config = dict(
    encoder_arch='mlp_mixer',
    dataset='photos of plants and fungi (iNaturalist)',
    image_size=48,
    encoder_norm='layernorm',
    encoder_parallel_block=False,
    encoder_patch_size=[8, 8],
    encoder_width=192,
    decoder_norm_position='pre',
    decoder_mlp_ratio=2,
    optimizer='muon',
    muon_scale='match_rms_adamw',
    learning_rate=0.0069,
    adamw_lr_other_params=0.00082,
    max_grad_norm=0.5,
    epochs=37.9,
)
Rows from block 4 of the text decoder of a small image captioner, named by matrix and row number. Rows with one number belong to one neuron. Each number is 128 + 24 x the weight over its row's rms, rounded and kept within 0 to 255. All counts start at 0. Numbers have three digits each. After the name is the row's rms in percent of the matrix's.
After each neuron's rows are labels from the 100 texts, of 14848, where the neuron reaches its largest size: "tokens" is the input token at the peak. Only what is clearly more common there than usual is listed. The data: photos of plants and fungi (iNaturalist).
# gate: MLP gate (decoder.blocks.4.mlp.gate.weight, 256x128), inputs 0-127
# fc1: MLP up (decoder.blocks.4.mlp.fc1.weight, 256x128), inputs 0-127
# fc2: MLP down (decoder.blocks.4.mlp.fc2.weight, 128x256, transposed), outputs 0-127

gate.135 086:116154082117099142137139101149166148111119150145140160096165107129130149112121118116120094109144126108127110147104111094118125172119151116157141087146129096134111133088129117142130081168097140123135120175107141143131143133150138125106144171077153152153123141104196099106078176133125118125154116157102121162143163112073111097132164141081137080130146160128115132114132154138114143125116
fc1.135 079:144140170163137178142155144129119150155172140124117095113130144159140132117126132127146120126110152089136116119166170156146132115104154102097126138130116165128162146131123084145143098133153134081150155088154127114121143176138130144103127153078098134123121126137162111127159114110180099149099161111136089138132157086103119140166129116142132127135126125106135116163140036117112090142120
fc2.135 089:125119093131144165121167071081098096098142159124121140132106118108124132144091120121138128142137122150159100111091124131118159101125121107173115121148121102140155141126126105125141105063163134103126134134099156159100096120124151145113145109070159110138128120095110146121109165134117151112116164052099138135141129176121139122105095105103120156139094128133128161144157153120130153185139
tokens: "family"; "golden"

gate.134 096:123141138105119111109132145125087130181146142151146137096142165161124137109120110186110100170140117148129092132119084135140102107115125148120147189094102123120120121079136124147142127137143129191111126099130095182109129127116117158152150152152132159116125129084119137123109126179145120154091108156125114115092176116163165126110106145152105106117114090160129120128099159092145135099104
fc1.134 082:141126165128151081091153115153117138143114158150158106107088112106091128162140158135140172122118127117153093092157204121113139115124122138130149180149143144137146123096117186126104115144173169115149150088126085133118117156106138121128143128180083098124136091099122098093138101157135127163139108133125112109127112107102126144118148110128103112139096145119091099144129123156104150106137
fc2.134 084:130187134110140142160110149118171150145074155155122130143121178129112114125108090104160160099138124204147147117141133090111083161110149144186123150114129123142119150117122126075136099134110147154092167123102104192089104132132138101130128085133124114097116147143113141092106109109138120116124119110113147122139158159139138134122175112110114121100125137120122152111080144105127123129136
tokens: "hedge"; "leaved"

gate.138 070:148129145125141134098140115108088154132176166145105137130141129127172165068144094141169137135127124169111163138140136118166106114167140128068098142183146124113145113153128120102103145129097098129158137128125148117147157171130109148133125129121131067112130057126143098109130143070108115129116083123155139115170119120132106124123150128115119123124095102122114125082141116118129110124170
fc1.138 072:113147150125148128091152146123137163132148115123137121118150120110119141121130094172118127149166136096124107123106088121170164135134182142110148155137123145129137123161096170140150154130108112165128109088170104101122106121127122143117155142144150078117175128125107136083166128117095089126124094154167141120118055166131103101113134125097113120112091095135093095137150104178156140131145
fc2.138 071:107117131171100128108117123116153144095093153128118050098135134143123121105132129101122087071132156115149144177096089170103148122116117113123123114122138139135099118132131182119107140124152108163126123129125128096096103148138173101162141133136071146162129138131124128145145109145137093151131142146101137136119096148128109198139126119143115162114079119116114172118148096136095099136095
tokens: "beavertail"; "silverleaf"; "climbing"

gate.81 104:149171171109162136131120140095153109114126172150092100095130144133110085138127133113140132119148147130117122123129097118142093137149142145121179137120067102122081121143154140162120144144123132129129088198113125100179084127124151111147178101112154143111122094146140122115101093162136094143154121106122150139107136128159151128131107135108123142145087063155133114134150149135140098105161
fc1.81 103:151112177140143146113146103119131112140132166128104130078145130108118115125098111136150127115125099113118121126151049156143136129144187129133146160129072123132132135153160116140132149113147105109167103176100125090173079099130132113133122068107147125100132147165122121146126125153144122163143102091104162135101134128144129156104149160070113146157079109139112139140150148102141124132120
fc2.81 116:097102117166147150126129148161141116116147143140131142141088183127138119146121161106109120101126153109128128123065129128134194070115098102156132085140169135147145148143107099091168148094092122107101145141091177148158160129154119108115096135123167115110120131136137118108151170103128127160093097134125148121118134100119145126131139142140078156189113152118134124104126116152103140135122
tokens: "-"; "acer"; "holodiscus"

gate.179 096:128119121118118147103153105159129161149123161166098115170124129123084158123159141117126104166109085160109103092143143164118119130119139114169134099132185147129127141142118142124136130122142154111118137112085126126160125152149176121139140099145112164099123124091114133100157125129107102139133158163106113136149173097133102087140131130160135108190119108106099129180085116155062152120124
fc1.179 097:129125134145105164129146107115114066102140103112119096146122125087114135151129139165095091146136128165134151073120142131118106119116088124131145094128090167147130106155151181130103117091134108118112176134156098113108139102099090162148130129143183155150151126119118128134129132143168155122163146096123121116092127096157156110124167109115097183111136153159113128126182108129138111123151
fc2.179 096:112136139097155141159160105104142146126141147101140090097100154125104111112142119134130180126122112128105108132118103106142093157093154133179131132100121115113131126122124103162136134144140173132113168136116172135114103103118137158123126133102128124132126162095144106140121125081107167149090145138117131091096121105118146143093091145166090140172117184116141152154065147067129148170135
tokens: "oxalidaceae"; "anacardiaceae"; "sapindales"; "common"

gate.88 100:151213117100149111082136152096127115076119138140128175129153117101158110125108112117145147111124077161126135110153067163101135133158116125139127102136127129110102126146142103124131144142159169122111119134084071140117132138114135122141124147173119104126110176144113117129110171142106156169151157099175133131133106133141171110132120110133156132108116102141087138154127162155115144114127
fc1.88 102:124098129121136178150123153120142172119129106144112125133146071095096135107118139110090116125116129118132099100125160086124118147089128120149142116100101114141117164151158170146156074133150084137177102106142136116142170135150077090112123139144118151141156084138130128118163090112134085141149106141094164142139116137146094123156162142143114104165111102100153097120101128137096130165111
fc2.88 105:135121114124151087166099147116103125161119138129188156132153155163156167092134144098106136137143118126153114095130136118111129112133123121152151141126148133148101146080110154115118155135146111078107136114123127138141177162160162181130136113118094123153095116142137118143124067156136105113140131152145102157087098146129181152158128106141084140121148109113132141175130160173118173108138
tokens: "fleabane"; "houstonia"; "woods"; "conebush"

gate.245 112:123104172161166105114115145117130145128129135102133098146090091135114135081130131158078153140084172139137158140088145106117184084140130120133127104110100174109135117109150169146113108148137130127152113119160114120178153169112123121138174091115143147090134134063153157162096105125107127156127150110093130081135128153138145122129117087136136112156129135161119135136113100127147142112133
fc1.245 098:090110149083114158121104142146129126131126096107099118113126147170124143106160123111145098121183095095124157142140187172154119138105104102120083095131144118133136166110104102111108158098091135151107165114127128137131114121119124145148106148126121132141111067159151143134143110102120094119177136146140127169149112109122117161125077166129105181128102145107130114150160121130162141150170
fc2.245 102:141114110155139116143199100137162143123104116145140103132104127116107142110148139198173132163112163152144145095096145124115107112098106106098128161112120122168119135108099154126123116108134159138158111123122088166117129148096095125177129134113168154143166096179100130109146132150141143140149101117102119105136140137103108131114098117131114121116110170120149145106143117167128191100167
tokens: "-"; "class"; "sassafras"; "heaven"

gate.137 119:066127113137118139122142158157167164143125107152124124154144133119120125112117112110148104143110140135089087138142134151122137137132147178105163082127122105113133131113160124126107110120107122116122141170133095101150125104129114142158148139051114102150068106094123161130125120145073135107164153143135094123120117154148117106101097169100137108118118113164195122118123083111161144145146
fc1.137 110:078117136184087135143143166176146147149120141148106131141149121110096137128114122141130155117113154134095058108141124151148163104110154167111153090117114093118117136138194119135110142088118107129107129149133100102150135097104121144161111132099107116161084116123137159122144116142104125094154120166148108124123139148161133128098127133099129096126102139176203121112130150109151122141119
fc2.137 112:147116141152149098131109115131141152165145134141119118139141083105089097099120130136125143128174141123114131135108147112144115155101136162091151146122145147100132135126111085112102108145127144161094128133174140124076146123132095094164098132142167145185113147113105099139101132170096172169148155121109157103148087095150099131113142125141088138138122114155128108132117079103154112162068
tokens: "red"; "oregon"; "spindle"

gate.21 108:179141135118165093114110102145088125118142078101142146097141146119113125087127151107142139088131128134102098122159129132153096170147101127159116119096127103150106154099140143162155132177137114164114106160120151140102106132091133118146182149115183142146086172146117154169139116117080103120109132134185138131115141112139132114135131141113141120146142172114132114144092096126132170155110
fc1.21 098:166109114094128087137163107146104141100122123154115116119145121152118124148144139140125127137151112159123137121163157081077130134191093150146126110138111101112138120116118171148113110116085111116117115120163126102137158103132136165135140129103117134155121109127182166112139156110124185102140158151098126204138162147114120144136118149098132114127085169166163138108101165139119114088136
fc2.21 101:115120157107124137138118117134127153112124150135109146116133141122123151197098119150137113135159118112084132138171132135106152166158149130122114131160132158130100095083132188132113121137159102101103110152118103157090087141129158150111155117072129105094132103142137150139095133118122136136163128162166136108139093123127109178134083148139133153125102142144151165111092113132094174115063
tokens: "order"

gate.86 125:157113140161133143106070112151089144071125127146081104150109176143141115111118142122095120140124154131105093161130113095173138125124127123149152109166140141161087157136150105090152112121089098139152123133093111091152117126135131132151163139169143143155164116132097167157124124130117119158167102068077133145102143127150115143161151150152104115130146106110112128152164135119107148119128
fc1.86 125:164150087088163131114135157085167155197053132098108142147120123097133143132123137131140150089135091149134143102103118091117133143127124115146105144141137102103168173112114101116116113150111139086132141098135109133164127140123129118118108110122141156156081152111113122139105084123110164125132128188121111154150080140126121108156099119126120137139117093125131177126122162156119145114102
fc2.86 121:094106126128174135118134133104149141163099127130156106110135146076109152116117100163141139129125084146143130136123132160141156192123068152111120172117103128126113083137140113130124116113135149118136116148125158139125121114121143119088149135104143107112105101114169121132141087133116124166150130155155106097152105114183110107146092099112103162135107158160174121128156176106128154063112
tokens: "wood"; "cinnamon"; "clayton's"

gate.152 081:117132102131139112141167163146128158158094154140128107148081151149107071161146125130133111118135139146130094129117123101149127165073109140155129125172173141151149100168093133075119123153132102125102136147096110109167136118126119140109153122129145158089074084126132119138122141124159152153162146108141143139140093100153149105157116135120126175137175118143085105104101097118122124167106
fc1.152 082:159156142156155083139076086131134131150111198113114112147147155110113102090086123115153083109149157120139148153110123142127119139092112129136135130115093165106153150128132139107133121107142146169150174085120142117129146120135182157139118128121159124126082149088112138134156191150139120091140142129111112123138109072126151090146138100134091095139104161142122115118138112129117128154104
fc2.152 079:090103099133171119123127107135123122144117129160110119131123189116085094129110141131136137136147125146101127157117141123137180116135093104146133146104130148130131111074140134123157087136092149109101102125161175120107119126085089098158112159110136156149095140093118124081147158114104132135106091172138151120108112167074113108118157123138131109125127081074128131121110139120172150087142
tokens: "order"; "birch"

gate.14 084:163138165151172178118181140108134148122098133127123118148154136102076136114122132136128086090105129102167155125123144118112136097090141142180136107136105075099088141151121122141181112127099143116086092163108097125097137126128124151126161138134124110159133126089116127127103128140134143145147119120140133115143141137075114160148120177081138108149134125161152143104145088122112125168161
fc1.14 081:134116131105147123096112142123143149124141126138131175151148127129193088107198142112091108127105148121162148142110122116162056121109190135133110120086127175127101153093131130158161123125104149102123163132143110127150067150148132127126120166119099145163110131150131137115112110116152142120109101142122071101130153127100147163106141111126130127154122135109088129099095114120099106141134
fc2.14 078:146120155144148115134127134112087136135177130110104131102168107133114097129124114146102155108104132153173165161138112098135149104144104115101107166127134121136080120146123123124134074107147131141124133168104094108115112069157132148130125144192129121110180163139106148125142123099145127135142082086096156142188159138107096131134132142122138092103140122124117128151087068122124149153119
tokens: "family"; "foot"; "alsike"

gate.0 107:170131107110152150117130163107109172144109112120136174094117132124117152107115157142101122144162153105110130127107108092149090121153105092130131126172134129163176125119141089140143119126150145149135146148043152141098141128134134175023115127139118097151144106134140132151110104111114124144144133113144131184135137144155118127110132131136137100155139137132171112146110116132093103131130
fc1.0 109:126112106116118140128114170122152129078067173158193092143133130119132120090123121152107102115169160161133147135099140129101129150162159068098090130164099157139132163115122118101116145139121107099095146109135142138156113142142127137104128115175073119108116132122148105137129174086121137131122110089106111115142137180156155105137151127112115116111152104121121142136150094116154157126148
fc2.0 110:135097140075121138121147140112131135098150124105157162122132136153139134137119153137135155135080117162119138163141161154121098119141110170105181094121194117118120130125186131129111108129111127122091172139154148118122125146129119124098154182165078155140109131116108132123117128150054087109132101115109143158072115111106136085101136143127154122150126111116135157106143098129114111140155
tokens: "california"

gate.216 104:132103128178131085146125137134103151114106121151090099107107169136163108151110118146129105138114056124088133132153138115107073142167141103132138155153105116148119148164145108121163153087116097116105136156143123100108134137130123140128141175125141140164130084114148144112096117120094128131141115093121153107092123133127111158185086117148109121208134143124130151124117147149145134163142
fc1.216 113:111113152088133151083087121116114135130099129126141127105128106139138164173153154110094101116144099151130165121166141151166163139082123110087106118120175154151112164131133150118140155131110116145121111114120168099080130118138120136154131115122130121124147121114100133074114097143129123120145185077141172132163136103157113104103098133115104117137140155145124080163113134135110083172159
fc2.216 113:115154152114101187128124172119110162156108133086119095079130112159143155126175113141126118153153130177138145079103134129138136130153103140083103129159161124129147171166149152136119122135128194145161114116139150093137135097163126131119119119119102160096145150144136159147144162153166108135102131134146121118077119143148112125128143173116195115110088128138128134135139149141125136149142
tokens: "-"

gate.151 090:169130103119156094120110130108120156095110146126119138164149112108174160100172091138142124116083090169166142094146126133171143096131085073123153076136102129119113147102143116119127156154162130111149148163100120145144131147116138118118117077132135126139112097141160107117109168175110116145134107127148138124127086134119143134133152126138128074156182138114104162121086133144149126130140
fc1.151 094:112133140088086156139143112095135124101153107151112139172123153150124136096141140110129103129118131125126172088161182152128098126127096149149106132094130139133131116121131090129197131161065101137118129138084109127131122126111108114095084146105149177129130139103116131145158163144132132075121137140164110131145086147102124160150091173100114145102112133129124162167118131109088147147122
fc2.151 093:121138128181129098149096093146123134116128128107098120133149134134143136086105136116161122118082126147155137097136115159135113123105129134110137123111129130148074180134112085097164130096130130114106141155089126150143112171060089149096110137155119125095097129112120138159099159097130137135108163141108127085129089157133082093151118131118129067144100134140158153110102149125145129139174
tokens: "weymouth"; "scots"; "lodgepole"; "interrupted"

gate.101 098:150183128132133121128143110105105160130117059161119141133139109080155147146090124106080078105073180115153124149148103159113130125098108136096139128140137148140095142128121141149111119074101134105117131123102076097112119110132110111142160088122159172114178084101127125148117140153104101130162166131140134129124150120152179154144128128131133122136133105151144165126130114139145113118115
fc1.101 103:111102145131109149132107182160141110122126147104131126127089130156069096096172160159155146138143103157117118139122105097147129133117143141149146182147148141160162140100095112084136147137129099190157115150140180136120119130120135079110141117138146103136103153147126111099147102108195156141124075143139103093097099097128109129117125146134117136134147148148089129124104155131151123143141
fc2.101 083:128099127103097136125156163133130096134086155119098118081134084090122129132135137138164111142090131148085119106113160152124110114089122140096101135159159160166122123118088105105164158129159139133146113131151115138144157140140170101127170138109114141139149127103086138099118160057170138137134109128112125151092101132136118129127078093125117136122198162141147139112134124117123144089130
tokens: "-"; "osmunda"

gate.97 092:140154140103177154158146114119110150145115156174143127126100128132079102109116118139120100124122116148183123162155134154120138116107121135195158160151184178130156110110153166132147097143154135163121146125116082144122117131100129106112115094132107110123097097176125114144089119111092095158163098095125093099112128115135135120111129098089120112122099141161113142123150144112145145120093
fc1.97 093:166157141067149081148159134137094131153101146158159099111127102113087142120125125134121112137134137174133145148130117127104103114131133121113195139121120076086107126145141128158149108134146163109131139105082116158076174133126113070159120167150146124112125138156123144131127151118105124135084084148116157135120131113142160135117155118108162105113111119116140120102107165153115115172092
fc2.97 093:113100170145121111123130152142147136116122139154101158109159145154066149134082101088128124133111162169160143118119139139112126159146177098130127165130113131099100115094131128115139113145180185181142150120141147131082125123156125103117140150127118140094129136121114118139068151155142149169114114085107175147141136162149117135108140126105113098111148107087119125167124161118149110159131
tokens: "hedge"; "evergreen"

gate.160 107:139149066118125131150166143085166160094171129182087127116162128099108131111137115130152137106150103113109163118150092162153142089135122131104065147172140137161104123121142128153122136120132141117120144155136162142133124136124098136116145141139130150103120179119111139106090158120159126152153129097141106111128114114098150117089103118113092147127084119113070144109170157105129145163133
fc1.160 115:121129124118147114125138153076156163141111135150126095160116099145125141098111137092100113107133083162141118137143132138101148105121109097115097121141170109115119097174129132126134157129103137135098128156132106161126144141102133156138117150151152158136101098147156083117146083118146107133137103154111161078101098154117131177110174108159062123145171134144162114100147084127164132101140
fc2.160 112:111150136130144148125125161076131115129128147125095112151115117139184120136136116151125142116090097144087104131175133098119105123151098077135149113107088174153167092110141089088128153112136119101089124140142106096101138163156095108146130134174158121108128097139155134132121127099145131103177128115144152140121096151105139154118141083156114102124164117131128122162113105162127167183131
tokens: "weymouth"; "scots"; "lodgepole"; "white"

gate.77 108:122122126150126142151122136127147146150142149147149087171097128125098163135121118122152117140092149097097106163155141120095090115136093086117109141123137120176089087162141129180109150089137093146125075088143141120146126161152166142174173153164108123127116123122152154116129154126159096101103138169112139144115118150121119109105101159108123146088133148151124141167091154116128151154099
fc1.77 108:094115146132123133110166123130116104073139135116179148192158142094107107169103102128119148146105128151133146096121071149110097126097100138103136147116120132121107127128138130113146149160092112109114140109125130101127144081112085138153127123146187143147116127139154125134094119139136084132169146097129110143171194100158144129133196110133109128140120142119105085121141134150133128115149
fc2.77 108:140105128109119154096099092159114116071148130146121165138146145104121153101126081112158111134100113134120110123155137127160142143107109143151143134075195166117135102132153117126135149102102125161119162150119132116134076102180075141141166159113160135138135143132116146143090135115114140108082093155131112106130086135093121105145097129139171137153126116089083155108131137140098138129121
tokens: "order"; "gentianales"; "lecanorales"

gate.8 100:130118032145142108144198140135084135147146096151120167126110162092184095155114141098143139113098124110056104090130118117125106119146145127132151116133127135098143118112156163140100128104175131125122121155136145131130141090125135126140142130136157118129134141108101143127108106112148133166130152122120107156145111125108110105164076141126125107170137170112101140131101138109095123150149
fc1.8 100:105090095145157140177156140112106119130135129159093137101141163094119103184130158099136159106118145073127114094116138101118120109152156145125126132146092115133159135130111198143159092105136102144120144129147156144127148128131143122127130117129152070183083122089106161158107113118129129182131117140118098146145128108133135146165089136140139064123143164125106147122113133105121120138128
fc2.8 113:120089137178106093143163110087144132134134117141126147128126124168159161121090160132148109150114160111075150114107111117135167125115166127133117138107115152127158125140133107149098108108132097090159144123098104176132160110112148112137111160105127100137145073130099143097142110096124150138097135135127139072149167114101138163140123117139094101115138151167093108157194158156134121133131
tokens: "-"

gate.73 093:158149130147189081151125100094111127149182111128119141156121109081081079150127106147122080104181150135135094168116145111122102050128132128170110131113109152087134097150123175117089118166127112149116140122147112129177122146159128156109143120095135124127136077119103133137121140117131153104126114095130147131148137118142106115132096130131146133088142131153139140112137116110135151132122
fc1.73 089:136100141111080111135168170118120116097118127097155159139114123173151196124134140145138147123134120113123134155162106162114110120136085135100166181147149119105077139117118145122132124117123107133132088127111085147132092102108136118114109102118105167117123164142134073144173133121133119100098126118096114158133150111148139160100145100116148162128108096119158151162132140187153092121142
fc2.73 087:096171115169122121114140128088121138125132171106131165120129126092150184112088116121126165126143084182103136122104102104091157133094145152124128144143145065154135142115135097081084118142166144111162146156135137164118086118150140093148142134105112107117149164119147122159142092127148092117104116099144124152110111116126086091168121133101124133110128121130112125159124101150094113130105
tokens: "red"

gate.89 095:112112099153134154087133112075117156115133140120135145154127165137139104114117115101166106106131110123087144183145183147098123139114099139137089136136125153157092139127134163135149130141089090113153089083110128140144128140149103159139144148127130114143122112109116116087141127122122162146143133148130137164106140141112066105091120093121147147134142107142159187158132119120107145048146
fc1.89 100:115140119124124108133151141170111111125102130130125099128118120169127117117136162145107123117155087133090161179133087120102183127164103115096181152135130101088129172082142155131112100127103119129171142117140152106144141136141094089140110156114096102151150116131146129109104098069147081125112150151139096163153109144115110124167128136121140141124125137099076120110103158163151107157132
fc2.89 081:054130101141128146131149104169126102124115151090097146154112118132120121124116145117118107085135115123126108120127154143105129142145131129149146129077173162138105093115113140118147131147100125152142117102170133107091118117101100164083113122131139148130159087111111127145136124065123126128143120170143123141137089183115159145084100124085077132105140108090093133137132089134141080096132
tokens: "beavertail"; "-"; "annual"; "<end>"

gate.136 095:125167140155129164121106120148150135109135161138149137154089152139121135100094164138131122125093142091144084069140134116109118115120134124113138130167163083126106174072135131135143134158102153121134109146086112121155112164153132133096104109098118115130099122154174150089111104100127139153155143141151140124097099142145184163132097086131142127088161116107150142095138165129098146101122
fc1.136 104:144125138131136146093156097084096073137109149133099125125145146127096149141131129131118127112130132125127125148131124188157138131110107109164090162082132151115072075180117112132138129128158131173119134136141146117134120116107122147129177120118116154126096154094092111140128156159117107085135144118127130139145161082078090136149152128130144166147116144112122106136140141122201080135107
fc2.136 100:144141081128123095130160147162114147122148149140164095146142137115136087118187163112120148136134094112070143102127106167154112125147130128119130084090124124088150125125147130167145090079139093133122130121127148155097103134103127110131093099144134131123126097088150122119125091142145162127068142078093098117122153124131121124168126149116149107165162150095124123169129148167114132133099
tokens: "family"; "gaultheria"; "<end>"; "horn"

gate.238 060:145159080098125134164124131115087144138118148064159140120101120091133109101114133110163151120096123138099109190140117164152129117100137127133106145133146148087107125133139104136130143133121127149096115098128080145121110111144070138130151123146136154092163156122145121137106123111085086133109095173166104104102116125152155123139105071121139147120112166136181122118156155149122143161118
fc1.238 061:088118150169110086138189121132145130107137097123131156137169137117148117166112124088139088095119145098119104091153143157094127105123130145146120127174191145139133106136128175098111130132150098099145133113118100138143148167138132108099124104121147152157172123134119124099130127117138173127143118062134145153144096131126153147164141134164152126090103080114142132128129074155119113122131
fc2.238 054:147142122113147129137126144130146178112164133147210122154121091141150120148096120119084076110166149130113139092162124129092135119152113104127098172138141118139137106125133160103132143148170178085152136065119136162138134126122143135118154142128124116132157144100146126122086158117108102139135107121146122121106119137128129142103132167143151126108102095120110159136099128151066120107064
tokens: "order"

gate.212 064:096133144147128143162149141153083098152122115146168088102095116111083100153103122126079146162119167158108104117126174108127125135155117163178118126130136122096130119140115137122150138131132145127156081134132105103109160128090118153131123119068119130117126143098125102157079191091143102117131186144124132151091136163090110117103124113125138169118130158132155136131120137114140131082124
fc1.212 065:149125142142121116121159085144079142154091144132162144098093101137128111155173125165100128155153133135131145113171115137101114078143167137133109146104103141104140129147079108149148120138118142099114143145113090107113129129105108162108183128103104129136175095132137106124127148096152136128099160114168186145138130162120128194097134142107133172128109116123089153115103142150139114096112
fc2.212 060:152110084110088144093085112131143110072135166130096141112149135104170095111159136138127175148095109137162152109134118162097130126083140084142150167086110099114129129154105133136130166117165140077122121105123112155119125136097111064162146146125132157164153141132127118123139123136122142153171118150145117092112166147130117133125091138144110130100132129150146130130092162113117129178140
tokens: "order"; "birch"

gate.236 109:086165133112100146117099082132119162111132182083103111096102124135137116143106089150124123145181150133116121124132128099135125135109137108129131079153081109074148094153101103119145155129148141130166136141132146124113163138158142156122160118122121152134122115129152086178100131153102129140153109137123128101151144120150145126103125153097153098183071091121139144143122164172155117147119
fc1.236 108:140049103129127128131111119108131118112156133127149123135140147097123141176152124132112141117139117140152145163163115184147140103095150095108105178055147099126163138175152145155135117194115131111112110100113140105101101124107118113158128121119128101135139132115132170111135124130113158110128123114102070162111128118131119164125152149115104141082116161163124146110172130131160141121106
fc2.236 119:163148154098142131124162099137108107144131059136147122166109127155123135128119108099102086116116122149086165122164138118130133176151140125100103096089120126161101160095118139119130126147135173119164113138146119116180117136157121152142132128150174141106139128122137138138160127122106091132158137134129137128165126155102142142140150135122118095135064173109076096138181127138087087132116
tokens: "family"

gate.211 126:092151108098123082106128095100138135138122165115153155158097138128141115116133092140130150131128097162116128134127104098137123115199098121105151146138093147130139075130113137170125130104101154146091110125110119116133107137129133131126109126127105151131149138166140142107113165131107091153110124104113123135029111153158130156141146141130120117169199152147113153122148105161143107165112
fc1.211 111:110127089125177128074108142130144126135143063117135115105120125134146130107168148126073125150157144082143086110137126163112147111046129102154160158117149161161091128104088145159146124145093147108170125150161118128120151110126139136144114109136078118109112141129147120154115146142140113121131134139131158109168106139145149116123149120142111134148142124149106137100177150109077147155135
fc2.211 125:086109133160192105097080106155117163131104140119131152145118147139144157089161176123121130118146134109133138145170154135115112129159124106142192118099071091138147168123115146103118135151104124123142142141107146132111124091105088125147101094130142138132130121163084127107126112125102116125121130092104109150130109078132144150099162126116092142120164108093067131127160136110153109137118
tokens: "order"

gate.141 100:136124114163128140119147149111116140124147186111194164159087144116126116128109158131090100144089130143122139120132099121099136086117115137143122171155138144127111098086150102113127120127137147106118141157110147123095160168155166144123126090150167125154150117125113171085098102100163098158145130123120138125112120161135170153101093140132165149079105079138152139097100135111101139149131
fc1.141 099:127135128130095129145129129122153122120124112199095099133134108095160125141173126123135133123140127070140134128154137179157120091117102115155115165122130105146154081173128102147085140161184109110136126126159136112166129119091117112136156146112119138160120126132179138158110110121128158117093132099101108113122150131121089165100103062124085125125148126099111153122119107162129105129164
fc2.141 098:112138132110112122143113132118132154149101065119136134143145131074131154158117136130128120130143120119184123169146109161125128141074146073106142168147094156090112098094153140128139139102096099132123159119131141106128100110121108087137124118120111144118131162127108156178114171166123156141116121130117111092121074131137149183150082169112112149119163087129114132127139140137159139128172
tokens: "california"

gate.4 108:131100118136206169151142131118147115116131193095132123144097161126140120114174128092146144116120110103103096135171118126135118138135119136119138122135159103079105093126170140138164126116125137136144121136113109125141140104165190189086128129120099098061146111127116143105119126128090144154129153105117103163128116140133085122154104123119103141145123117166091155092152133138140123139129
fc1.4 110:115148121121090095097124136098134131129152096153151127103164121125094090153132111139094099141154129153136145094125102144138113137132134130156144102136102143127158142135127143163095118137136131090130109119177117119100116175145067072129112113146137166200124119154136128105132148115164124109123097134152135111104178128134160121099159110134117136073133169140147148169094125088092125167134
fc2.4 129:114149120153133088094136110113104092100147152120116121110136134160105109125129127143191164128139124108094136156156112136097180118116135132118171114099144079141094076111121128142153107160144108139132161140093117088169093125143128165126131146141081076138146108144159123154080175111107160103140120091131135095124125126123105126126089157155140125161151113145115146119116120122146163169127
tokens: "family"

gate.214 107:097134110155071134120151127139147119132129098117142156151108152142134153100149138114146114133095113107121136130129126165114158163180097111134079107180113145128118156144118144122167171118134132098164139139098137132142165137140152194161115147103118103096123074123132141133060165130099158130090120070096153143091146110103119139150161130140142132138110105137126109120146160117132131116150
fc1.214 108:149131113131169144092126143120120118134159132111110101152121090097162114090098122141132128129096175143131114130116101151163122141069145139142128107079110125152122157110090106174148143147118126167111161108186146144111084098117144131109124106136134119140124135161165134145133115117152088147120146165168103070126084188161132123117124138112144117101122135138123092135147128153122091172117
fc2.214 097:120156121126060135094165166148131163083161195126130154119108139134154115115126086132146095095081098094133127157124142126139160139126141147143111139131127103175165162169134173134104115127150120086189157151151148095126109122104155116096110136127096107146129131112131145159127117117129158107115156132127132119102117128120155151126153151172132124085086150140118112120127150121128107097107
tokens: "order"; "buckhorn"; "jumping"; "ground"

gate.156 122:120137110077122157139103114101157140109121120129126146112155145091115141133103128159087107094131133118157140127146096125146116111150131100122184096128113103140114151134140144141150124138124121141150122137079165164146164132151108138136160146178108126138108096106149115140091141106145120153147114121162145115157181094176146100130137139086121149089179122152095108075092168153106111127084
fc1.156 119:129111119096122111121124178147130106125088094136134113120145116109114084134109155098151099138138152101171162122127147119123159122100141127110123094116115141166135164105140160151114080087133121114153108155088147132146162121087152137112154160134096111150139115110150106184117126148186109178130121155180135118138148113126097120133128138140135141123117111160133098129098132163060129138076
fc2.156 129:084113147115160099127139116086164138115142118121129183152134147164139113166122126108123153156186098121109166122132091138123165158133109110140118103152134151145110126086140146151132093166129076101164103147126145139138132093127094136118135070132137170184091124117124130112092120163134124114114105137124124107107101100170170132112159116125112111157124109162138139132095146125126082151150
tokens: "rhytisma"; "pilosella"; "multiflora"